Weights of a small image-text matching model.
Training: soap at rate 0.0029, 9900 steps, batches of 192.
Data: trained on photos with spoken descriptions (Open Images, Localized Narratives), 18.7 epochs.
Rows from block 3 of the fusion encoder of a small image-text matching model, named by matrix and row number. Rows with one number within an expert belong to one neuron, the router's apart. Each number is 128 + 24 x the weight over its row's rms, rounded and kept within 0 to 255. All counts start at 0.
After each expert's rows are labels from the 100 texts, of 14976, where the router gives the expert most weight on average: "fires on" is the input token at the peak. Only what is clearly more common there than usual is listed. The data: photos with spoken descriptions (Open Images, Localized Narratives). In brackets: how many of the 100, against the usual share in percent.
# router: router (fusion_encoder.blocks.3.mlp.router.weight, 64x128, trained with AdamW), inputs 86-127
# up: expert up (fusion_encoder.blocks.3.mlp.up, 64x32x128), inputs 86-127
# down: expert down (fusion_encoder.blocks.3.mlp.down, 64x128x32, transposed), outputs 86-127

# expert 9
router.9 [150 142 163 156  97 142 159 161 169 133 138 130 200 161 109 146 133 126 155 120  84  84 107  97 109 123  94 140 142 117 165 117 153  88  85 163 142 104 129 140 153  90]
up.0 [120 118 163 152 112 109 138 124 113 143 111 148 127  79 102 151 117 103 132 132 141 129 109 133 117  98 149  93 154 122 135 139 135 158 137 137 139 125 123 140 139 110]
down.0 [122 125  99 132 144 157 139 114 167 151 150 165 160 160 128 137 147 148 128 121 123 137 110 139 152 147 105  58 146 113 108 134 102 128 140 153 159 131 110 163  98 110]
up.1 [107 143 120  97 178 159 142 151 149 122 101 126 107 145 138 134 120 117  96 117 134 152 191 142  91 122 127 133  89  97  79 135 151  96 120 109 157 143 151 112 133 108]
down.1 [128 121 192 159  91 138  89 102 135 134 163 134 175 117 112 126 135 108 124 139 132 142 102 128 130 109 158 165 134 117 122 138 126 135 107 115  90  64 115 131 153 153]
up.2 [139 141 135  86 143 111 106 118 124 117 136 124 106 154 149  87 152 116 121 119 112 109 150 133  60 147 123 143 178 125 115 110 130 101 150 161 146 195 134 145 112 166]
down.2 [140 111 150 157 111 139 117 117 128  86 151 141 159 112 147 135 131 159 124 130 144 175 138 185 150 136 168 142 114 141 125 141 140 121 112 198 134  90 100 157 113 145]
fires on: "<end>" (23 vs 1.7); "top" (10 vs 0.3)

# expert 2
router.2 [ 99  76  84 130 146 125 192 177 135 101 119 132 104 131 118 100 135 166 152 154 118 122  92  99 129 129 122 118 127 168  99 158 148 106 112 131 143  93 124 149 124 120]
up.0 [ 90 161 146 156 139  68 120 121 141  95 136 121 178 163 152 107 138 109 160 106 126 150 133 156 160 143 123 152 113  92 107 112 126  96 115  67 154  81 146 115 161 149]
down.0 [140 117 130 123 110  74 136  75 132 152 116 122 142 100 141 145 141 163 162 145 139 133 140 156  94 157  97 117 109 123 109 109 112  65  97 137 115 161 119 164 167 132]
up.1 [140 142 133 126 124 131 134  65  77  70 111 151 143 140 129 119  99 165 117 155 154 130  88 109 113  93 165 136 141 165 116 103 106 144 134 145 140 114 145 104 122 140]
down.1 [132 119  93 118 126  86 122 144 145 160 126 111 122 126 161 159 155 179 125 106 129 115 116 106 115 147 140 140 126 142 170 103 109 100 106 102 128  99 154 142  92 180]
up.2 [143 115 134 145 178 164 145  87 154 140 131 153 131 119 130 109 168 150 179 116  86 147 130  97 131  97  96 110  97 121 157 139 126  99 151 112 153  55 114 133  92 122]
down.2 [125 160 142 109 133 159  96 145 153 127  98 239 114 134 166 106 161 163 137 185 116 137 118 125 125 132 110 118 165 133 133 157  95 127 123  97 131 152 130 152 133 138]
fires on: "is" (20 vs 3.6); "at" (11 vs 0.6); "we" (7 vs 2.4)

# expert 58
router.58 [114 124 110 148 109 115 139 108 172  95 133 115 111 138 152 147 145 143 115 166 135  98 107 136 158 113 113 171 142 123  88 158 172 135 114 108 167  84 115 140  86 115]
up.0 [140 137 100 163 131 186 127 110 112 124 119  75 121 119 160 142 118 126 118 148 137 132 159 142 161 137 139  87 120 169 120 155 125 109 128 144 113 117 129 139 115 151]
down.0 [140 105  70 112 146 150 147 191 131 130 121 167 123 103 174  92 125 158 120 146 110 150 109 144 143 165 150 117 125 146 133 133 152 176 130 170 141  84 129 124 120 130]
up.1 [170 132 170 116 133 143 118 157 124 120 102  99  98 135 114 120 102 149 128 117 130 118 119 113 128 124 154 167 114 179 112 125 135 173 119  92 124 149 127 116 128 136]
down.1 [148 129 131 139 144  67 157 148 140 111 100  92 135  99 149  96 182  86 129 158 163 152  94 112 132 154 187  97 159 152 147 111 145 171 161 169 129 103 159 127 135 144]
up.2 [154 103  89 113 112 119 128  93  98 147 112 148 118 156 130 102 134 158 108 114 143  93 143 129 154 114 142 155 149 142 167 109 140 125 110 139 148 171 126 112  85 116]
down.2 [124 123 171 122 150 137  88 184 121 110 136 134 136 150 146 133  92 126 120 132  92 144 147 166 120 118 156 128 114  96 132 140  98 100  69 128 171 133 133 125 171  76]
fires on: "standing" (37 vs 0.7); "are" (24 vs 2.2); "persons" (9 vs 0.3)

# expert 12
router.12 [140  97 138 133 114 105 183 116 107 119  69 145 139 133 141 108 147 151  95 122 146 134 163 143 121  98 137 124 114 128 107 148 155  91 131 159 169 125  97  94 104 123]
up.0 [132 130 140  90 116  81 110 126 163 146  99 115 116 151 128 144 172 146  93 132 138 114  93 133 117  79 138  92 125 137 141 135 126 115 148 109 121 139 107 121 122 167]
down.0 [138 140 144 130 135 134 141 100 153 141  73 112 142  86 128 116 129 147 123 147 103 107 138 135 110 121 128 122 140 131 102  98 124 141 124 139 134 163  93  87 145 176]
up.1 [121  97 113 111 121 137 156 142 138 112 153 166  92 139 116 149 133 125  77 144 133 104 141 119  91  99  67 163 115 114 193 155  96  81 155 142 106 129 145 123 146 124]
down.1 [129 125  81 123 161 129 121 132 150 132 112  99 119 144  84 152 101 111  98 117 139 140 120 166 106 127 151 138 154  97 112 120 113 105 118 158 126  69 144 181 127 106]
up.2 [130  95 126 166  72  43 132 130  92 147 114 106  98  98 136 142 161 126 109 125 117  98  91  95  95 112 133 140 119 128 156 114 116 159 120 157 135 150 120 117  95 112]
down.2 [113 163 116 120 157 134 138 156 169 150 143 119 142 140 141 127 122  57 111 156 114 120 130 119 106 115 132 139 119 174  75 116 179 101 132 102 121 132 117 116 149 126]
fires on: "them" (49 vs 0.2); "people" (35 vs 0.7); "persons" (7 vs 0.3)

# expert 32
router.32 [131  96 109 143 127 107 116 123 135 126 113 135 169 162  94 130 148 128 174  77  90 107 162  86 142 132 102 143 134 113 157 119 113 132 133 114 120 113 181 176 139  94]
up.15 [112 122 162 171 148 147 130 137 130 168 154 134 123 129 101 132 121 177 122 124 116 148 136  71 185 105 161 109 138 144 146 150 139 162 156  92 127 147 137 141 147 170]
down.15 [147 115  89 167  78 120 117 150 104 111 156 128 151 122 121 111 107  79 128 114 112 122 134 101 114  80  88 159 125 145 154 137 143 165 114 134 119 120 143 113 150 149]
up.16 [120 153 118 120 115 146 110 180 130 119  77 137 124  92 140 127 118 108  84 147 114 165 162 151 120  66 136 117 149 129 134 111 126 110 119 136 130 145 131  83  96 103]
down.16 [103 113 137 136  95 131 125 124 116 140 157  90 185 110 126 142 114 116 148 108 106 128 135 154  79  91 148 129 138 160 112 106 147 117 143 111 158 109 110 153 139 132]
up.17 [115 149 108 129 156 159 114 146  75 116 124 102 142 120  95 172  97 159 141 115 156 123 123 104 144 125  96 128 122 185  93 149 143 126 152  94 127 120 129 108 102 182]
down.17 [165 124 115 131 123 139 106 142 128 149 133 161  78 133 142  85 144 120  91 154 163 111 155 159 157 113 120 136 119 145 170 132 151 139 116 140 145  86 119 145 111  98]
fires on: "<end>" (95 vs 1.7)

# expert 4
router.4 [133 119 153 114 189 124 171 110 110 156 108 124 119 126 135 117 120 148 119 142 133  83 158 137  97 152  65 155 119 145 117 108 159 108 131 111 163 120 115 101 148 134]
up.0 [110 138 140 156 137  76 114 107 108 137 157 105 110 147 171 109 160 125 165  91 131 151 140 111 134 138 122 129 164 121 117 143 123 160 151 100 112 136 141 121 104 111]
down.0 [138 113 108 137  92 146  99 109 167 116 157 142 134 165  97  84  79 142 159 142  85 153 106 127 119 137 128 128 134 126 126 113 139 125 142 176 124 129 108 148 112 123]
up.1 [148  96 143 141 131 125 127  98 139 132 138 139 143 102 119 116 144 141 191 113 139 142 158 147 161 114 138 134 132 113 122 107 123  59  99 112 123  77 145 128 133 164]
down.1 [103  62 116 113  87 141 151 142 124 138  91 155 150 121  90 154 139 124 114 161 140 162 121 149 119 141 141 109 136 138 103 143 128 120 159 159 142 123  95 105 137 102]
up.2 [184  79 145 119 100 112 147 146 156 144 125 128 158 118 134 151 144 146 133 115 166 109 121 142 161 170 128  78 114 103 176 150 125 114 161  90 128 128 121 138 134 114]
down.2 [106 105 171 114 122 169 133 110 165 138 170 127 134 131 152 177 112 124 103 140  88 108 154 109  66 107  89 117 142 116 134 111 148  93 129 145 138 103 110  99 153 110]
fires on: "." (16 vs 5.3); "and" (12 vs 4); "," (11 vs 3.9); "see" (8 vs 3.4)

# expert 63
router.63 [101 128 110 129  97 155 168 177 152 109  88 165 132  99 141 153 132 141  97 111 110 159 150  71 126 122 107 148 102 141 161  94  95 124 111 117  94 142 130 114 104 119]
up.16 [126 112 111 129 113 156 171 117 133  63  81 110 125 118 110 128 117 107 128 122 147 174 122 176 107 110 187  87  99 139 134  95 114 155 127 154 133 138 155 173 162 120]
down.16 [178 148 136 101 113  98 104 159 173 141 122 157 114 123 124 172 105 174  89 132 124 136 123 165 106 113 140 131 157 126 117  74 131 110 172 141 162 116 133 100 134 106]
up.17 [146 126 121 119 106 125 141 129 140 114 116 106  99 101 169 161  72 143 145 161 139 144 126  92  82 158 143  74 120 154 152 160 119 141 134 151 116 179 143 137  90 127]
down.17 [123 116  89 129 112 173 151 116 139 110 128 160 103 145 122 124 115 120 127  95 111 175 147 167 110  99 127 174 117 127  99 125 163 133 167 149 152 125 120  82 122 111]
up.18 [156 169 134 127 105 143 129  99 143 129 101 144  92 108 125 136 140 104 124 121 128 148 118 147 129 138 108 134 120 152 128  91 105 130 118 137 128 155 113 138  87 141]
down.18 [113 149 139 115 151 129 136 123  96 127 144 114 129 165  95 141 111 127 129 123 115  93 149 133 123  92  68 163 147 139 119 119 126 137 144 151 122  95  75 134 101 139]
fires on: "." (60 vs 5.3); "the" (21 vs 7.1)

# expert 34
router.34 [160 111 111 136 154 146 181 158 136 118 105 147 115 110  85 159 109 110  87 122 133 156 132 153 135  87 140 132  97 166  96 118 129 100 122 138 138  83 137 157 134 119]
up.8 [105 166 151 179 137 115 117  87 102 133 140 145 123 137 104 142 141 111 105  97 135 111 133 106 123 154 134 136 100 112 127 125  87  95 110 122  98 100 140 140 117 105]
down.8 [143  97 130 125 131 104  94 150 114 137 138 130 129 109 172 132  95 168 115 132 139 200 114 140 123 142  98 135 133 164 163  91 115 142 137 136 137 184 133 140 125 126]
up.9 [139 152 125 147 152 126 118 116 150 149 105 132 136 110 123 114 107 125 124 142 106 115 117 154 162 109 188 102 155 173 133 135 163 136 125 175 108 147 140 117  82 137]
down.9 [108 119 137  96 127 128 101  87 104  81 154 147 105 116 132 150 171 120 127 124 155 155 133 129 125 115 111  75 114  70  84 133 113 114 127  90 114 120 132 140 126  85]
up.10 [109 134  88 115 116 136 123 147  88 158 136  99 150 129  87 123 119 111 172 132 135 121 112 159 142 148 147 132  96 152 165 131 114  82 164 144 163 176 166 143 136 114]
down.10 [125 154 100 134 134 120 152 161 151 132 112 134 144 143 163 135 127  93 144 141 138 102 112 188 102 107  88 124 159 135 145 160 143 112 127 129 130 153 139 144 127 128]
fires on: "inside" (11 vs 0.1); "are" (10 vs 2.2)