From a checkpoint of a small image-text matching model: fusion encoder moe top_k.
Rows from expert 2 of block 3 of the fusion encoder, named by matrix and row number. Rows with one number belong to one neuron. Each number is 50 + 15 x the weight over its row's rms, rounded and kept within 0 to 99. All counts start at 0.
# up: expert up (fusion_encoder.blocks.3.mlp.up, 64x32x128), inputs 0-42
# down: expert down (fusion_encoder.blocks.3.mlp.down, 64x128x32, transposed), outputs 0-42
up.0:76 58 18 70 58 20 62 33 44 48 45 77 58 70 67 48 47 70 62 64 43 62 43 30 83 60 37 59 47 49 28 42 49 53 47 41 47 52 34 58 66 48 52
down.0:38 67 64 60 53 65 56 46 45 30 50 44 36 62 31 48 54 41 50 53 84 60 48 39 60 78 34 81 45 67 48 38 57 47 25 56 25 37 49 39 50 56 26
up.1:57 71 64 58 48 59 48 42 64 74 46 92 70 57 45 42 82 60 61 45 71 47 56 65 67 63 44 41 53 45 44 36 48 39 74 37 34 43 34 53 60 49 54
down.1:69 51 53 54 34 59 51 60 45 51 26 63 34 42 25 50 54 51 32 60 50 63 38 27 50 76 67 61 35 64 66 43 69 35 63 52 56 64 27 68 68 34 47
up.2:34 49 48 52 54 47 47 45 49 79 72 40 36 67 48 28 37 65 46 53 59 56 42 59 52 66 70 63 75 49 55 50 57 35 61 68 25 46 42 46 39 44 30
down.2:41 55 49 29 26 46 64 46 55 65 54 45 56 55 32 55 32 15 54 35 56 43 42 73 38 46 48 47 56 41 51 43 58 12 42 50 06 52 32 67 49 50 47
up.3:73 43 90 74 26 29 38 62 42 61 62 51 55 56 70 48 19 45 60 44 59 26 41 32 68 63 75 50 65 76 34 51 35 85 62 42 28 33 29 42 54 51 61
down.3:36 51 67 56 39 44 69 46 51 37 47 58 24 30 40 72 22 39 49 46 45 49 65 37 54 54 39 64 35 24 58 03 55 30 50 41 50 46 37 32 56 64 42
up.4:40 53 29 60 48 12 46 72 55 65 66 36 48 47 36 42 38 69 41 39 51 67 67 55 39 29 51 62 38 21 51 49 50 66 46 76 27 59 30 47 49 45 37
down.4:52 60 68 30 49 47 20 56 12 64 53 56 53 72 30 54 39 20 68 57 30 28 38 34 60 45 79 49 43 61 62 63 49 48 59 32 41 90 68 49 26 42 42
up.5:38 43 46 55 62 63 44 58 32 70 37 30 47 47 63 21 54 51 65 64 68 49 49 47 40 50 53 47 44 85 59 55 46 20 17 50 61 77 62 59 48 41 50
down.5:66 42 52 35 60 62 53 41 62 44 36 34 53 60 69 46 26 83 38 54 35 54 68 68 51 30 54 77 97 47 77 38 49 64 52 42 41 60 39 37 59 61 63
up.6:58 29 37 50 88 23 45 38 53 76 60 52 44 36 57 37 42 76 37 38 50 70 83 54 46 66 66 46 88 57 76 64 51 22 79 66 32 34 21 66 42 37 38
down.6:70 56 90 35 57 44 32 24 53 45 65 49 17 63 52 57 62 34 50 33 46 61 48 54 28 30 63 56 50 42 50 27 41 36 38 50 41 75 37 67 57 46 40
up.7:80 59 61 57 60 56 53 40 95 57 34 79 41 34 64 41 55 62 57 29 19 27 51 69 44 42 46 46 28 33 14 39 49 63 62 27 44 62 28 63 57 58 55
down.7:42 35 34 42 84 48 44 79 53 46 69 59 49 28 65 25 47 25 54 56 71 63 57 52 44 78 60 40 37 49 62 82 46 83 36 34 44 74 73 37 61 45 40
up.8:29 55 60 45 50 73 51 72 54 74 43 48 42 40 59 31 64 36 53 59 59 62 37 19 36 59 42 61 48 62 39 69 30 66 64 43 60 86 31 55 65 55 55
down.8:75 51 47 51 41 56 67 83 38 69 58 57 67 42 19 42 35 58 57 49 47 21 27 56 36 43 68 49 43 38 55 56 57 90 71 47 55 53 48 47 26 48 62
up.9:36 50 51 53 18 46 51 68 73 67 40 57 56 83 83 31 47 30 62 40 17 40 40 55 50 68 45 48 84 19 36 35 40 55 32 48 42 36 38 39 57 53 55
down.9:39 45 39 32 12 52 49 32 55 58 54 41 62 86 45 23 57 56 51 56 67 27 62 73 73 56 53 43 28 57 23 39 47 20 28 61 22 43 53 47 44 52 60
up.10:49 47 53 52 50 75 31 65 66 52 73 61 46 42 53 75 53 56 56 61 17 78 70 52 47 36 19 49 48 58 34 62 62 63 74 25 47 30 48 69 66 51 53
down.10:49 55 36 49 60 63 62 17 77 22 42 21 46 57 45 39 56 51 83 47 52 59 65 53 58 57 43 34 53 18 34 61 33 56 54 69 31 52 48 42 67 58 56
up.11:38 40 35 29 14 75 40 54 48 53 41 33 30 38 53 07 41 56 29 63 59 31 37 37 53 58 67 46 36 64 43 40 66 59 29 57 98 72 45 64 55 29 63
down.11:50 32 37 54 57 48 32 63 33 39 55 46 62 61 39 47 34 57 33 44 50 66 62 45 68 14 47 29 52 74 67 41 44 44 51 82 38 01 49 42 41 68 57
up.12:43 35 54 57 39 59 54 49 49 39 76 67 49 64 63 60 23 40 51 50 43 70 43 68 70 68 81 42 28 33 42 55 57 76 46 68 32 47 70 33 55 59 55
down.12:48 49 32 51 76 49 76 58 41 29 49 32 38 46 38 44 22 59 18 66 52 49 56 61 49 42 54 46 08 45 69 41 71 33 58 58 52 68 60 27 59 44 50
up.13:68 84 42 46 40 76 39 35 85 60 33 54 33 71 44 41 51 75 48 37 43 51 67 60 16 61 30 45 39 47 52 26 48 55 24 41 42 51 73 27 60 62 65
down.13:40 89 48 43 41 68 56 52 67 55 57 47 64 81 55 60 64 66 40 33 66 56 24 69 42 59 54 33 29 51 54 49 61 28 46 34 51 85 91 58 38 55 34
up.14:69 68 34 54 59 26 54 43 78 32 60 53 70 42 28 67 62 67 67 18 52 46 33 54 70 46 48 21 21 56 61 43 44 36 55 88 48 40 57 51 62 52 68
down.14:31 57 61 49 49 35 47 68 23 26 46 49 34 68 65 38 65 48 81 42 54 78 65 56 55 52 58 50 61 50 34 73 51 53 34 12 59 64 35 53 56 37 72
up.15:69 47 62 67 51 44 58 45 73 56 44 58 58 51 54 26 50 46 62 39 46 53 54 67 50 59 56 54 48 10 37 36 25 62 25 62 50 37 58 43 34 43 55
down.15:38 63 63 31 66 52 62 37 51 43 45 53 54 75 65 52 34 33 50 64 50 56 53 60 46 41 27 64 43 42 88 65 34 40 02 66 71 72 73 17 79 49 51
up.16:77 34 41 48 21 59 70 63 65 51 66 57 47 49 53 57 44 37 51 72 40 40 71 59 47 56 55 51 29 34 53 47 59 35 40 41 43 09 67 52 66 52 80
down.16:62 74 52 31 72 55 72 24 57 21 41 70 45 54 41 56 40 74 55 49 25 44 72 61 69 28 53 35 40 27 73 45 21 21 33 62 55 72 71 24 51 29 63
up.17:49 62 37 67 64 48 80 28 46 44 58 63 54 59 48 74 48 63 38 53 67 63 54 69 79 62 45 40 56 53 44 46 43 73 29 14 60 48 40 65 31 16 47
down.17:62 44 48 47 65 43 55 73 36 53 51 50 45 63 32 53 44 33 57 52 33 43 45 44 33 49 47 61 56 63 52 51 47 42 53 79 30 52 32 49 52 14 56
up.18:61 43 37 34 29 39 61 30 70 48 62 64 49 44 45 74 63 48 51 51 96 42 41 72 79 52 66 56 23 31 44 19 50 68 31 65 83 59 46 53 55 43 56
down.18:67 52 57 62 61 61 55 72 44 10 35 60 59 59 58 46 87 56 59 50 30 75 35 15 61 58 42 48 58 56 63 59 53 57 54 41 46 23 79 29 44 46 74
up.19:33 74 39 34 30 49 39 79 36 27 51 45 46 33 46 26 25 43 34 82 47 55 78 70 59 26 72 52 59 39 39 56 66 48 50 46 54 73 54 39 51 34 47
down.19:46 38 31 58 65 27 50 62 60 28 64 28 58 34 22 40 30 34 50 80 48 56 63 58 70 31 46 39 78 22 45 37 31 71 58 45 60 11 17 45 34 42 71
up.20:34 63 41 67 51 32 46 62 39 75 40 37 79 39 61 34 66 42 71 01 38 42 62 68 52 79 52 42 67 29 45 59 58 46 56 43 34 63 34 66 44 62 60
down.20:56 54 53 28 40 70 32 44 58 30 63 38 64 50 61 69 38 65 50 42 57 30 49 59 61 56 17 57 81 28 42 31 43 77 35 41 51 68 21 63 45 31 78
up.21:68 60 68 48 52 55 46 40 77 31 34 55 45 73 41 40 69 59 63 51 80 41 39 72 44 47 52 51 41 73 27 29 60 52 54 53 43 25 45 64 58 46 21
down.21:26 36 55 41 52 48 77 48 36 50 34 47 35 38 41 43 40 47 51 49 32 63 39 56 19 69 42 36 75 29 59 46 64 48 19 22 22 45 50 36 58 37 66
up.22:66 41 49 64 36 48 18 27 59 64 42 43 52 30 56 49 59 45 44 43 54 44 45 55 45 50 45 51 59 39 44 45 44 58 42 30 30 34 38 78 61 55 10
down.22:46 24 45 61 74 48 44 32 74 23 47 55 53 29 45 27 42 41 53 52 67 51 50 58 41 64 36 74 68 20 36 42 72 43 68 27 46 33 42 58 59 35 52
up.23:27 30 31 53 33 35 54 59 08 48 48 58 65 34 70 56 56 59 41 37 46 51 54 51 14 73 34 61 39 47 67 65 39 09 51 41 77 94 53 49 73 21 67
down.23:36 36 29 23 39 54 36 51 39 38 57 58 40 56 50 48 49 51 37 56 59 42 68 46 59 48 60 18 55 75 50 31 71 78 77 52 55 20 30 57 39 58 30
up.24:84 51 65 48 75 62 34 38 87 39 35 29 49 59 19 58 45 65 53 31 30 74 67 49 59 55 39 48 45 48 25 60 38 13 49 52 51 46 43 74 62 46 38
down.24:38 11 60 52 33 58 65 46 61 41 50 57 41 57 55 23 51 47 57 49 48 71 30 38 24 64 51 58 66 44 23 44 66 50 42 37 32 64 51 54 73 37 38
up.25:50 40 63 17 57 65 61 33 30 73 60 47 36 43 50 46 57 36 25 70 59 55 73 37 27 55 31 66 63 49 62 68 52 11 42 45 21 26 68 32 56 67 32
down.25:45 43 55 48 39 44 47 37 53 50 46 42 65 90 83 74 41 54 47 44 44 49 59 69 44 43 45 63 35 29 57 62 39 51 51 57 42 53 70 30 56 55 34
up.26:52 47 24 57 60 54 58 56 62 63 38 27 71 43 55 11 56 38 61 51 73 42 46 59 46 47 47 41 28 65 68 42 71 30 26 72 69 51 73 35 49 54 60
down.26:56 46 68 32 37 69 61 65 37 89 52 62 37 43 53 69 54 80 83 48 32 53 48 45 43 43 47 65 88 62 24 48 54 68 43 47 21 77 43 36 33 26 38
up.27:64 59 55 34 39 75 39 32 39 45 30 65 55 33 47 40 51 17 57 28 55 46 40 54 59 43 48 50 31 33 60 32 55 57 41 56 33 44 33 62 51 49 43
down.27:55 42 55 44 59 55 59 61 45 84 64 57 52 48 61 31 62 48 38 41 57 36 40 26 38 53 36 65 78 40 56 56 51 72 65 36 46 41 67 40 38 49 89
up.28:49 58 60 48 46 35 57 27 66 58 49 71 31 30 45 56 80 46 40 73 31 36 69 45 23 45 46 71 44 29 35 29 31 48 51 68 55 45 24 48 77 45 59
down.28:28 52 42 46 74 40 39 64 48 60 56 83 69 58 39 54 44 42 56 55 45 48 49 70 45 31 30 46 56 49 67 54 31 63 38 35 65 60 85 49 32 62 91
up.29:71 40 50 27 17 50 36 36 38 40 70 82 44 27 49 55 38 59 68 38 45 45 18 55 65 49 62 65 58 51 31 29 47 95 49 64 59 40 37 48 55 31 41
down.29:41 20 26 32 49 25 50 87 44 72 48 43 26 23 33 05 50 25 40 54 58 67 44 30 48 46 65 23 33 76 29 45 75 74 79 43 54 33 25 16 57 59 43
up.30:58 55 38 15 35 48 32 55 31 25 60 30 30 80 39 70 71 48 31 47 34 58 57 63 30 53 62 75 44 47 34 50 67 52 47 36 46 30 31 33 64 64 43
down.30:00 56 41 41 32 73 79 45 55 53 52 42 58 46 46 57 52 48 40 58 51 70 52 48 15 35 41 44 48 45 68 88 27 49 26 88 47 46 80 57 33 65 29
up.31:46 47 64 45 29 49 38 77 46 31 31 43 45 55 54 36 49 54 56 58 47 37 47 45 91 50 36 63 70 70 60 27 27 72 67 46 18 24 23 44 57 58 23
down.31:73 27 26 60 45 40 61 45 53 46 52 29 37 47 50 33 22 39 59 71 68 72 52 77 57 60 63 55 61 30 66 68 49 62 55 54 82 58 48 31 81 32 51